python train.py --model="multi-label audio tagger" --hop_length=160 --input="log_mel" --spec_augment=true --win_length=512 --arch="convnext" --drop_path=0.15 --layers=8 --kernel_size=7 --num_labels=200 --optimizer="adamw" --learning_rate=0.0019 --decay_fraction=0.4
Rows from block 3 of a small multi-label audio tagger, named by matrix and row number. Rows with one number belong to one neuron. Each number is 128 + 24 x the weight over its row's rms, rounded and kept within 0 to 255. All counts start at 0. Numbers have three digits each.
After each neuron's rows are labels from the 100 clips, of 14976, where the neuron reaches its highest value: "loudest band" is the band of the loudest frequency at the time of the peak. Only what is clearly more common there than usual is listed. The data: short read English sentences (LibriTTS-R).
# fc1: MLP up (model.blocks.3.mlp.fc1.weight, 640x160), inputs 0-79
# fc2: MLP down (model.blocks.3.mlp.fc2.weight, 160x640, transposed), outputs 0-79

fc1.210:107147125134159127108152159125105116145119119084153194163140114120110142106146159126122145082168171095099114123137145102080153118108129123123144132113128105115098143161127154159155151112113137120177129122148114058178151131165152103106116123
fc2.210:133114103124111087108114110158119105117132119167148106114138132082084113105098140119134100164165135107132099124115127142087135096177145144109105149147105129185122170109094127154131135117136131093164138134099172125092144111167123138098169118
loudest band: 250 to 500 Hz

fc1.519:144146123111103148134155162086124143146141122113137139128125133128139103093161128119111112135184135081138104105106122136124148145152143116138117149101142120137111160146125165112137153141076062129125109151171086115168096102172097146105159138
fc2.519:103137136113139122165103093104167138156138086122157110131143134085145081119137122135097118172159122096111099130095138114144107117118106120151093146120145110123129104148118134144115112116156098167119115131164162121140146125129143171144154102
loudest band: 500 to 1000 Hz

fc1.383:128119125154105106127173139133141120145121116142108100157113078122065151120172147127077156137116114139101121126118104152081143099139143112124161114109124140165146158117116137142176149103119094136119133100162148077106139131103087130107113178
fc2.383:133133165135124135146125113109132153124095150147156122119122127108105144107152110107173096144155136148141125144127130144086149076133129130154125140166146134096141136103123183125089115144089147161123122155135134113153145087154120154132114122
loudest band: 4000 to 8000 Hz

fc1.238:175106131083138114169140144162131123145105109103153126153148091109156103126164097103128141141148154134101111153124103166107143107109068134063164121176161135125157118157128133132156130156110164108142151173143136118152126142102118170116114121
fc2.238:136147152097142116139081140149160105148150126122116141156142147139161086125139107110159173142061098128175101138118084124110098099157120090127124143131108125098151103173140130118153098147100111141099124132152135121149110102135171112137099162
loudest band: 4000 to 8000 Hz

fc1.496:136153155120136139105140151122129122111150098112153123112135125117127117108115147129082120094130138112114104151135148109141158149144161109131107131100112135106170143149144093102154155098137111103113133121155100128127136075139155118133141116
fc2.496:143105120119143135140140119077127141116135133106136088123183111119169130116110101092135123148098146105120146143127100105146132102142097090122121134118163121137122128109148163131166146150120101155106144156124139143143116114088112123099126089
loudest band: 4000 to 8000 Hz

fc1.601:101151132120154131100135143133142118079119121145131129135131073125120122077136113113096120159092104099108127100158148152109114151107121109093105099136142125141175141127089084142116116100098130132157088112153115128121148083121143156145126125
fc2.601:150095169145155155136120143136133157137128112121144126131126135130139146100144093131130092107128164171127150148122107095128152121095083140125182114069101139128128116086112120082088121128095132111113151118105122126139101144091146141105106146
loudest band: 4000 to 8000 Hz

fc1.16:139128137121127131132168122154106149116093112169164153160105084150156106129137097109084161114179183155141100118086117120075174113116111116103115113146135126136140151150092094102133144101111094134138104110114139125150138138107151115096145123
fc2.16:114097122116172108162100103148145164140137160140119135114090123167114101093090149165125108097111112146119165184156134130116133110122129110124111165114138130079091114100144115094141104092154136154105111120091167111149147156136146157122119119
loudest band: 250 to 500 Hz

fc1.294:095123133141080107123135105097131127139119116127123102143129098166092134098126146145115115101150121105103091161153092131138134111121138092098125113128187143108184102132154112098111149163138183111120130156114139174159137123148101086119159159
fc2.294:104138108144085120093177150154151114155112106127156170151096129111113130088123114119110167123117138147124123075115122115150154139140124116150110121144103132126159171175125124098198112151129158115086130172130108129131156143088114123094118110
loudest band: 250 to 500 Hz

fc1.504:121115176134110123127165183160105152139141143111114144104091128108093096123194129098117113088098113128132131123099149126117153112072132120151124144150127121105119111169115103106133154089110109100129120155124121136117132088120124128177112123
fc2.504:119165127145114088130090156135119134123154151105108135091167107161147159130161109169170145124138159129112172094147081167115096143112105117139122114137094135129109159133145136096083132161107086125132095129140158168116115159195139153124089134
loudest band: 250 to 500 Hz

fc1.262:167156167110061089132129130098145138119137122134180154156087093147121141128125127133117149131148163091121090121165133138101147059114188142066136086165120139104106107148118110140133094116159090138152099155132117153127179139097146128120126164
fc2.262:109135121102106143131142127116109169157140138160141149106105138135119133125125100152097072155146104136136134103120154092157116128113115164195147115183150141096132114143115144089097106144131141112118117089143093129127127137154132119070155172
loudest band: 250 to 500 Hz

fc1.337:154155138127111114157146126133134127137118122168121138135095152079086067127102158101111161161126147134093113130157107102108116117082141110157138155126113123185136183139158129104113141153120099073140139134176109146150130135125108068085108170
fc2.337:080164122092101135171136111120122084151175098133150152132130168087128088107129116118145124157117104068083133152112122127118147095095170177117117113126159140179138090157102126102165137104130162131124162118095081149074103107110137118085123140
loudest band: 500 to 1000 Hz

fc1.220:141152161148109151144141123134137100177122106094126120165118115124123134133161113101112116112122198172147118156129130090124147113143156130085135105101109060141138103125108138128133127070118139093112113122130122168191120124121151124088175152
fc2.220:129091110102110076137081109127097124111118145111120120139147129110146159150118110150147122089155101115088125129121111133079094099133088106133132126115162123127167127111158147139161152135156087147101100180135115151103124137121148130115145152
loudest band: 4000 to 8000 Hz

fc1.117:135140144136102115167129126140096112101098097137130103090066134127111117130118120100111142079144118129117098104126122129099180114126148115132124146143134116125147100139129125174098154115066148056123132101160127121101167100117158101138119183
fc2.117:063112124171154085129124114147129105106107140111124133135127127144089122145069080113078115151105160141121130124135145132087137129163134124106140135098110131141135141147141112138147105105140099126126134130124115106149156121132117201145140151
loudest band: 250 to 500 Hz

fc1.152:158101127080128096115130109173140139142132128092103095124155131149109145097140123130142152052158118128145110125141117190132119128092140134134130128165112110167109105158090106145115131098155116104136121109118128097126183152112127161147142127
fc2.152:156164120153127149140104132113116134116107138090119167119117113147090122145149120123117124107123165128121119147139091103106142114136090120145091129107083119029138119131134150030144117142117095130096137143134121081138185116117117127147136132
loudest band: 250 to 500 Hz

fc1.144:116105145127100149159117148124128166135147170134120137137125087089130117122145129123136122127139153134109063165143158118107170065113100116115126161152100156118145130136131095092143151098081133117115129158169080115122108115110131128164118107
fc2.144:108105108128096084133175115113111134137142115105169165121057136129150164146165133136179158153133109176121153128144130123121116172108082089108133120151117119044142132113118121129170126106128107073134101145155117174125150128114128155134128101
loudest band: 4000 to 8000 Hz

fc1.468:166120107093142113126127133113140145154114084117100145166115124102125111130099146122164133128124152139111108137153164157128135067110127131081145114128103164103114145138126120115134168109128126093098123153154101161154155124160119098138126111
fc2.468:066115127147138173119164095114153141189151125131125158100138134079157162122123163148089127095098120131143140131138140116140177122122159095131134164118095157157145118123151084149082151169133121122126106117112122199148138152100152157136140160
loudest band: 250 to 500 Hz

fc1.161:155142154122083080117130153107136107128123150126154165130079084143129133109113136136082130111158137131085123087176095155126135107157142167086129101138135167121121114172139085115169126109122126128152112145121137144104129155134126146137129119
fc2.161:101127112133152098130138135130094183135162170151172128128108127131096171124162107124137126133143122116114134102098170143143110149161157152139145113142127153159164092144154109108106161144130116124117093084141124122115121095131141165068098191
loudest band: 250 to 500 Hz

fc1.563:142156113145151127111170176130155154105171133122117132121094100154132140143133122111125148096127140099113123106114146142081117110113144107107121102119119143162153120163151150109097152146110136085100125152145144146182143128152109156109163113
fc2.563:168138148121140100086151132097117128152097135103142133168082114096088109184114115118125120174109181111136151122196186157132127118132139131140148114130152144109112102142107096109108093127171135129132089127165126113127113139080105129122104130
loudest band: 2000 to 4000 Hz

fc1.9:128106142097135140100122102112096126105163045123116134117166115177089154118134124117078147123150143118098129103155131117089128136123168130114131078138126160114129118134179109121114125162132129106163156126147100135100129142100120136103145148
fc2.9:116146120091091143168151125129117117117091125143147098095125110104118132074125104132117147146147100157120140118108110110086106125178123133137134113151100128119136102134109146148157138116101088150090106117175097147100167141140185129134088132
loudest band: 2000 to 4000 Hz

fc1.278:147150179142113125154126181156114146131136115109158117135112107142092121113113173114078141121112151113111124154152126133091163080090108149076121099118116123147121128133117104137134145118153139102086146157129117094179184116140119149130110124
fc2.278:148115099153122135139126113166171114117122104101134102132163107127103135089121116093116106182123144174134114100137121123101157112132107158133129164121139140088134141125118131130133134160136098151089173122118161131110136130101099072113145102
loudest band: 4000 to 8000 Hz

fc1.352:118139147137106077135138154122154109137104118131122130135092130120088157088173088107115115063156122102094085087124167127120166109146190129112149121097156136136126140099132110150143160144086136068117100112157123131103142151148175117131121152
fc2.352:095125161147129106153124111109182131111085114189114144149161134142136084142097106114134137082136181143132105138132098133099116140127115144133127168118124167127096125182156122162106110164116088090107107153129123143118114135186094150136097106
loudest band: 1000 to 2000 Hz

fc1.548:089110171126137073132149108104130139103131107126125143141138066138117119125149138096140154129106143159113112118114154165107164122112139116127153091107127139148119172127103119111107127091127109085144082125129158111111144143136134102122102152
fc2.548:107139123105150157125127137097138102140158102113150138135175107140116117142109077140172119123131175179118169149132121129155150098157122106103132155150122156103137109097107127117165134129118113048115129129133126126185144105106129147134111105
loudest band: 250 to 500 Hz

fc1.370:141162151096104111069142165146120156114101114149099197122136119115149134159131084107071170128140153180114098149118138144123153099147107126148111133163141123148116126091125127144107140119153124134116141120165149139106103145139131129124124137
fc2.370:089113131115123150101132102158153143134123133130146109101160120133141111117113151149125123100149123021148143131154160148141172125147152115123170143114155145205166141119137112097107099124150144148135135152119159116111123160112136129135136162
loudest band: 250 to 500 Hz

fc1.421:106148150115140145106109108113105108068158126139146145156157098121112145119119154111072104125132125083139125118152137168116111126129117142124124090144120114113183135116105102116129148122118134117156120149158154144114160081094154141134146135
fc2.421:162099136166121124112142151154155107118092132139125133111140144113151151106159087127146122109123137148151118117094116057100137118107079141105155120121137133127122131099112116103121135136137162111113150111146126150128107142092141124104128120
loudest band: 4000 to 8000 Hz

fc1.444:110089128117127116113133137159092125113091110153166098113096135124096057127117140147099152119113114130163117151166144089108144114110119144071146134143116146095126144122121133139140159174165131106129138143160106159149132125145152101123144115
fc2.444:156186083114149133131128099126136128086146141130159092136124161128124165125186178154122205111124140101124082171109141135145121121123122159134159100124126121159115158130152140106142133184153114154118148103143123089122098106108113133082125112
loudest band: 250 to 500 Hz

fc1.635:140122097101119126137188122164099131146122085117128144115107130172085127141152101135134127124172154102107097096095148151107119155087096124104098123155118120124177117135144126127161116068135141112120094138138137167148174121163118154071136140
fc2.635:114142093148123096146122102106133089117114074111103128089131109134140096141129094105130114131140155202129137119133140126128122126148079128150135133100172139000119119121120155134096157155134142112129122119102140154111128127126102121144116114
loudest band: 500 to 1000 Hz

fc1.565:163139103122142129093136164145118104067184131130123128114100103115106166141144115121126141132152152137140119112177131148116123116129132087129142075150111126148162110131117150140135142156124117098096154139126148166165144138161132139093162124
fc2.565:115122179126118127112115121116102068099102104151098149159142148112134132158118120111101116143088176114156111138157071108142113114138137067111133115185130108133149115120099129163136094093167163110095129141130137108126107146155125089147107144
loudest band: 4000 to 8000 Hz

fc1.277:101107140084159168126103122129110086080135124117114145139137090126148138115157113123074095124141125124106100081157102176109133123080147126122124129173131113174152168161120162129125143166125104115173113094134152114100115091122149115117133118
fc2.277:133107173127123130147138143146115083127164127132111120089172119127143149124112075125116082127100143120155148156131159092096144101129066099145137104135150107112105104139125122121114131116138163138103126093130108136140139112079131101124118135
loudest band: 250 to 500 Hz

fc1.626:135154178119117083142130136156081079102111138157134096138125103107095131169111121118117145139096185112100152141100149128110179145138147136119127106152143127121154148142091158149135133141120140115126151116150127165161147102088169128094093170
fc2.626:114103105162150126152156129138118163122109156118113086110132096127157111093149119152162106128136141159130150165113135132119093161122067149115168138124120158043136112148129151132124163121159106161133112123175110095096181165089118104127108134
loudest band: 4000 to 8000 Hz

fc1.533:137124112113154082124174132136149127139123102157155127145127105132120133159129140109111135132113135119131126166134160123138127135117122148127149088078111147125131133104079109137119121140139132138121099202141148127119136097153139099136113120
fc2.533:123135146110093096126126112130144120144110122122136085118159166109163121154152128150157126118090176146158136160137111126159139158127115070156125134158129115087124136117107127118117102146128119157086151146125109141140178107103094099144132084
loudest band: 4000 to 8000 Hz

fc1.505:164148177088101109133110121097165137093096093154115125179149090105123130118143126136105111099114172103089060136117149095111148122135168109117147122103125099149149142128139105116160170102130140117116105156133128150131103113143124145131135153
fc2.505:080108144142107115102141138092116127147125101138118149117091114101103116140122143141126144123134131086141118123089117112105112151142122150114098111130156117132124119172133163091169125145126102154061120158156090106142132111074128134148098130
loudest band: 250 to 500 Hz

fc1.501:110129126122106137125142107139114131095103111115119113151150128128112151144164171114124134097103115089145096140126120101145120110085113172140108121137112118136138130112134106122180108154101146093166148098181072164131176141120123165084144150
fc2.501:116114132092146128079131112102064124111136116134113124156107166156122134119147105139115169103109157102126102111149094163141145084159167126135151132113124119170105155132117122127134102144145141123162128134115120150116092143142131077162110132
loudest band: 2000 to 4000 Hz

fc1.607:133142163172103152135163133136122115108131107138126098117095122113110137146146124104136127113132165120152111126141148133133173112129161112099142096112116133125153103119110121090162134073098150119115114151128126127192129116131167099063168192
fc2.607:114107141140154129134093122107082121125139138108095135110153142130111128136077124105144143102137107077151186110075099112109108136152158121120101161116154155145141141128131149147137099114113119120093112150100138063122096156131141148141053146
loudest band: 4000 to 8000 Hz

fc1.410:149103077126140126144128132142122133087129090116104129144139140071123104113186102082090116102096112093111129127164163146109146106096126117139092091151148095131155147147100118117153102118128102115139135130160122115127108092116174148141150111
fc2.410:137127117123157120152100133077115094102116120138099151092078137113148116089142121143097132129113121165173132105141136163133151131142084132137125174123109128073131138194154127108083115116130106139104086142106099129147100148104160095137146116
loudest band: 500 to 1000 Hz

fc1.472:122153112125132129118114154125121110160112148118123159122134056120166109114194130096123146137118146144110092143186128131102128074117101142111108094095131103150127133116118090112102150096131118114139114147107097084144167136121122145159110120
fc2.472:134092128071142137127126073134150153140120150137158111110106137152149148162166140165105124129128098130136108139114130140146180177141112124163150126123143127121142167098109137128180120161152136095106173108107123134122077108129113151139124112
loudest band: 4000 to 8000 Hz

fc1.147:103146136100125133101163170119119127086101100113106140132099101142126103141121137100100115099146136101122112103135088160126158120141128135143092126165106140097132128138109105155118116143124102126161180152162090106126141149082169071097121178
fc2.147:100103140147122106102153150115110117152144162112090122132136121124165101140136121169142149093124118176151133118118169174154106079164115141138139161094106141108171109153114170144143150108169115133095165132106179115125127171116120125106126104
loudest band: 250 to 500 Hz

fc1.348:119146153107159105164128107143098071126159132121123179105119143079104079123133150092118125101104119116101097140148156152145151095062110063121131162137128127140161160108125147155173094102117152084157148111143133150090152116108145091144124138
fc2.348:138146161167139179147130153087095175109135152123126162126129132128140121146108095118156096151094158145124154109120110128167085106130113106118116137131054134143099146126121098114119101102089128122131156172153156144140099090095115137114126164
loudest band: 500 to 1000 Hz

fc1.116:118104097122139096125164112136151130135118136147113138134103143106080086105111166104117147144137131139127098136121144105112115089089148129144125144110100148134128123130122139097203154145114165122179127125185106124136113159125161088098157129
fc2.116:105148099109099139121094129142135164114123147143150130130127168144145093110130122153148124124120115111097130165123127109144104147087152108137108132098108142143129114111121100130136129093143146139086125143151133124126101065127158079106149128
loudest band: 500 to 1000 Hz

fc1.163:131130141129076139144126158114073145092162156169093159151125055110136108143169115124139103118165101098137099139149139163092165102132101109100138070147134127152140088126160089078103149093114096115113138159171091107160123130118089152152151125
fc2.163:115076144096137114152124097144155131147106151118143134117112155151132166086144134120132163137118072130159110145137140134128157162096130151127118147137104135143109128111127114137174122093121164118101126086147108151155147145157108127108131087
loudest band: 4000 to 8000 Hz

fc1.154:161158118105104152111125101153102097142132124116134161168138097140097103166146149132109142126120119119059110114140092144113152068087125093118125099126099112144162158115093116145144172139153129112142125139125145102155143085103118147129088172
fc2.154:105123156109170113157166148146119129113192083098166111089127146115106099146105144102164126158093163100144108093128115089158144157155144118168125106122162139150168136166192109153080173114120143130126122113106140115126191158103113132126115134
loudest band: 4000 to 8000 Hz

fc1.81:111127112110125138134150143124124069157109162133150098155122098111134076110110089126115144116140128114136129151170154110138165133104135121138153133119146129131131143153162114094117189163091158127148147178110075126139170143094119111148084096
fc2.81:120152093129083135107099126158099147123098152102130140132120112123122122152115082091112134186108113128090110089155097151167125150114174120131114095100139140086130135120131137153098140094116121099111108118134131099129104137097087146156148140
loudest band: 250 to 500 Hz

fc1.627:102133139120114145130153122137122124133127100151124103138113125123130107152163110108147127092101112120141083114155148113134183141136150132148107101118137094136174088152129122156126181148090176091142140146120103127094152100124116120123132134
fc2.627:110136131161148091108101092178136068110107093134115138154160145128116132150109130110143120095119143160122125139128103126109095155186089127126139144106138123061150166146127115159132115104108092108128099144150124142093116148139100117138136170
loudest band: 250 to 500 Hz; 500 to 1000 Hz

fc1.212:069141158125148143128169094128093076108133098139137145137134086150094138119130134135099120135106126130146115146148138166121140101124105146118149081122183140141148178157082086126130133139148115099157091137165127122102105127143112125095146133
fc2.212:153116171155143174130120135156120107119084126121139175109145125112156137056129088136091087122098123142129158124103155120098124110116080158119125147078125158126132135149097107145110133171102154092100130148124094121102103163102130154155129106
loudest band: 250 to 500 Hz; 500 to 1000 Hz

fc1.36:134137162106132114102177179136153127109156130139183129127093115128133127107122141097140125119155152092118128126186152128089156110106126180093145124181166109137096123112115129179150132159096111115181177126128155097151134111131141096062124143
fc2.36:128164116116136151122082128106133159157128113142143125123143140112144162166101136090136105142183124076175118133142110155136112112156106158121118137138117153195118116107175164082122141124096124104134113111164102125109153158138090129122132117
loudest band: 250 to 500 Hz

fc1.85:124121140133153151143119102164140127138144112158119174169143121101137110109143143132112146122112104126121115161145126128061126130106124150127124088132126105131185144128146150083128173143111166118148080142141141118185117119110126085121135149
fc2.85:117143122086115149124154127144166129112146152119171177116200141147142142125130165159130142146115112143114136179113156156162089143129133125152084103100148115100128118094151174112139134085079071163117106137142152112135126143175114123174120128
loudest band: 500 to 1000 Hz

fc1.487:133142102087113143149124102157115106138146143116156113168108133096132102136110144147092140097147130108118095143173109134143137079107142145127162125146145112168158182112087101144147178142131072126149118118112124141154114099095112149111101124
fc2.487:161117118113176113107174149144121112145124127119128082137143153093130077109142126099176122126113124129135113116139136114110120149165165115119164106156105132136137125132104107146083128116160149122126075108132134096109166177124109156131119110
loudest band: 4000 to 8000 Hz

fc1.2:145156141082155135142143110124140113153124152168090124096122090145125163178143166123123101113183173103124135138118145142087138088121102085120163140101145108184108112125102112159133140111123131107127141155140148128146129111127101105107141136
fc2.2:097141151155125143148110121167134150105130145127068145153126108113113159104166117149134167108141112147108131126122162134129117092122160140170085125149112135114122118122128090118110162148129138145138144110090118119138129106131096156092162135
loudest band: 1000 to 2000 Hz

fc1.156:105115130151157131136141157156147097112155106111195155151123075115116142123106146126127132115167126120102097142134154145099190094096121133084151093138123097160102132143143135167129111137119117120178115116125114137175171160128103120063166123
fc2.156:150108095131117108085141113115108121137130182153116096133120166129128140143131127116163100169136144102152107124093113150114102152111121153122141144180117101100136116111173163081093140144132126095121076127160099135097138118140149131107132168
loudest band: 250 to 500 Hz

fc1.148:131117146151098137112171122122144085169120103122113124145093119149124114106142128162157129115124158122115076100153105133139110118108134145131156134127111143138134115179114120166147142154121143133109095131156149120137110150117134133102149156
fc2.148:140138181144127162141139143124125129118161125097089118113125120124141126108099121138152162133126106141115119127105136139124194131145060170084150092173112107100127171070121156130130122170127156091186137120143105114122100172109126095168111154
loudest band: 1000 to 2000 Hz; 500 to 1000 Hz

fc1.296:128136126126078154105128157131112111138094132108140143159118091109130117121142130125109154125157154149101099148188150113101156103094093109090129106120125137109132158099120082107106180119119164060139119158165109133162152124095144138127100129
fc2.296:131123119101154140176150117123084164108133134141125138123090140129136169133180120135174157112101104141144169116129130151117129136123101132109159128156115122139149126137138112114155119120087098090128091125119124158150124099149128171137122141
loudest band: 4000 to 8000 Hz

fc1.176:172121109136125136091164135123129151093143119110140139116094096145118132143141137128108128094103153118170131096188117112114154094105104070154115083142131116174155145118106143122119137103122128119098115172160126135126135099170122125093155131
fc2.176:083124145173140148129103144116141111139133126119106155144114157172131186197124138141108149132134133149169124118181147137152100132125052133136098147117143119051155121111118139124148119115177106120098126107131130098150113142107103092172144126
loudest band: 250 to 500 Hz

fc1.394:145116161140120098147126155085094115124140106091109114146144109098119139124177143146106107125112144090075064122101117116111120143136109139102150101133116148093099150114115129096181162089082134129141122179145133130121134135126129156136149186
fc2.394:107122129134126177076129115124146147157132100132150096163150204090138110135119123160162112098122092139120126193147107135155126110087088142146115112128146119131130113110115129130102124135146124151138177120155164182154078157125134084153137108
loudest band: 4000 to 8000 Hz

fc1.237:133126136142139107137131151129119127120116121139127125181097091087134125149167090111115085079127132118103125131138111146127142090143147114107101081107169119164142134139099091107178132157104110094114114127133097120139105157120144153151146093
fc2.237:140103109159138087195089142133109140106138093108130145080064104142122127137133120114116101136119127149129121137107130149165073160095116094116129127109126124084191099140163113098147128133137136089131079090146098145138120107087151077123137147
loudest band: 250 to 500 Hz

fc1.596:145157107112145122123166112109100118122143082081146146122124146149138127161099173129093093119117104083157093134137144147123113131106116133131098128114128137112141180081075116129122110116125120149151089122188125126141156103153179070106106162
fc2.596:102158145141170129146165133119172134108144147147124124174121067117141096183107099117119153108115121162139131152095108136179074139156127121154102153114132094093112136135116117152167129112139159127161145158129181128113159122104124156126124105
loudest band: 250 to 500 Hz

fc1.67:139115150134077154095106167112132120146124140145109116149138103098098157125171095082124151122140124107103171144137147180153168096107131116128130154129135107134130135138134102110127167113103143131139122119151106088092125080104157147108141134
fc2.67:164124102154094103088125120126119097140143123137106157088085178159115099116133137129111155102118135133131089129139113135074115095141129101113137121129148148061145095122137114136127106108138148132103170096126110140198174135110147099138154128
loudest band: 4000 to 8000 Hz

fc1.462:127124130097094126113132139164108096114108126119112175096098098123134123158133104125130100145149186080096092154131153140146149130134116127126128124161129138110168085161125130118166102108119061098145135154119143148151152159144132109135119115
fc2.462:137162127137107134173181179135105111109120135133113130134187108178120134116187155086132139143145148099158133142123131198165152143132104159103153156118143118150144134107098108107137132128085150129139105135140130140110096119118097161104142160
loudest band: 250 to 500 Hz

fc1.603:134168120093098170134132143106141131133152152132106130117113122115074133141149131123110122101143142102079084151123145142134174102112137111109154101114123153118133121122092114181114157122157131131109158128139132127127143095128149125095159144
fc2.603:135179121147112152156131104126167093124102138129090126123151114142128116154144129101180135073116097145141075160108152132185125115137102120132142163071144135117128153140120102142133127158125154133118112105130119102159115178054074109139110177
loudest band: 250 to 500 Hz

fc1.580:150146143098149127109191132114094111115155088151145116168131082166091148077134177071107104111124118109107103145176160127128172124118112139080158098151137120145124127114141071153174150143091137107176157126117117105129149118148166107123150125
fc2.580:153105123136122133128111158114116143130147095090123145070100138150120126147115131145150111142119136120135131083134128122124145170111122180114143168085116111139172156087155135131123156188159109134125147203116100137127124121126108122077109118
loudest band: 4000 to 8000 Hz

fc1.1:103138131108110140132148117138072139149159144115132120153149078135150151140153152107134116087101135101137108143195139146083153110098158113104130089145125151161134141139105105076117133116119148120125130169155101117103136118126121142121108138
fc2.1:103145130118126111113142078099128090156115078125120127114126133121146116134112131108159107147145099189134107140144094128123089111122063154118097151139134136000131159108081119144095106148107099129111139119135136132129120122120144090131136148
loudest band: 4000 to 8000 Hz

fc1.619:175159131115119098127146146107145142144088112128130113118110084164141136171136116116137138157114139106145131107143141094115135132107149121092096073118125147113140148126130106168107134150075081139115117157122098119151188140125177134105113123
fc2.619:148127134126112142119096123091161126131126158119122131151134117144151137131119092135112133125120161169148122081120112079117168091102098165174207101131124153068132075157163110140123116126123120135085112146130097137147163088123148133131109109
loudest band: 2000 to 4000 Hz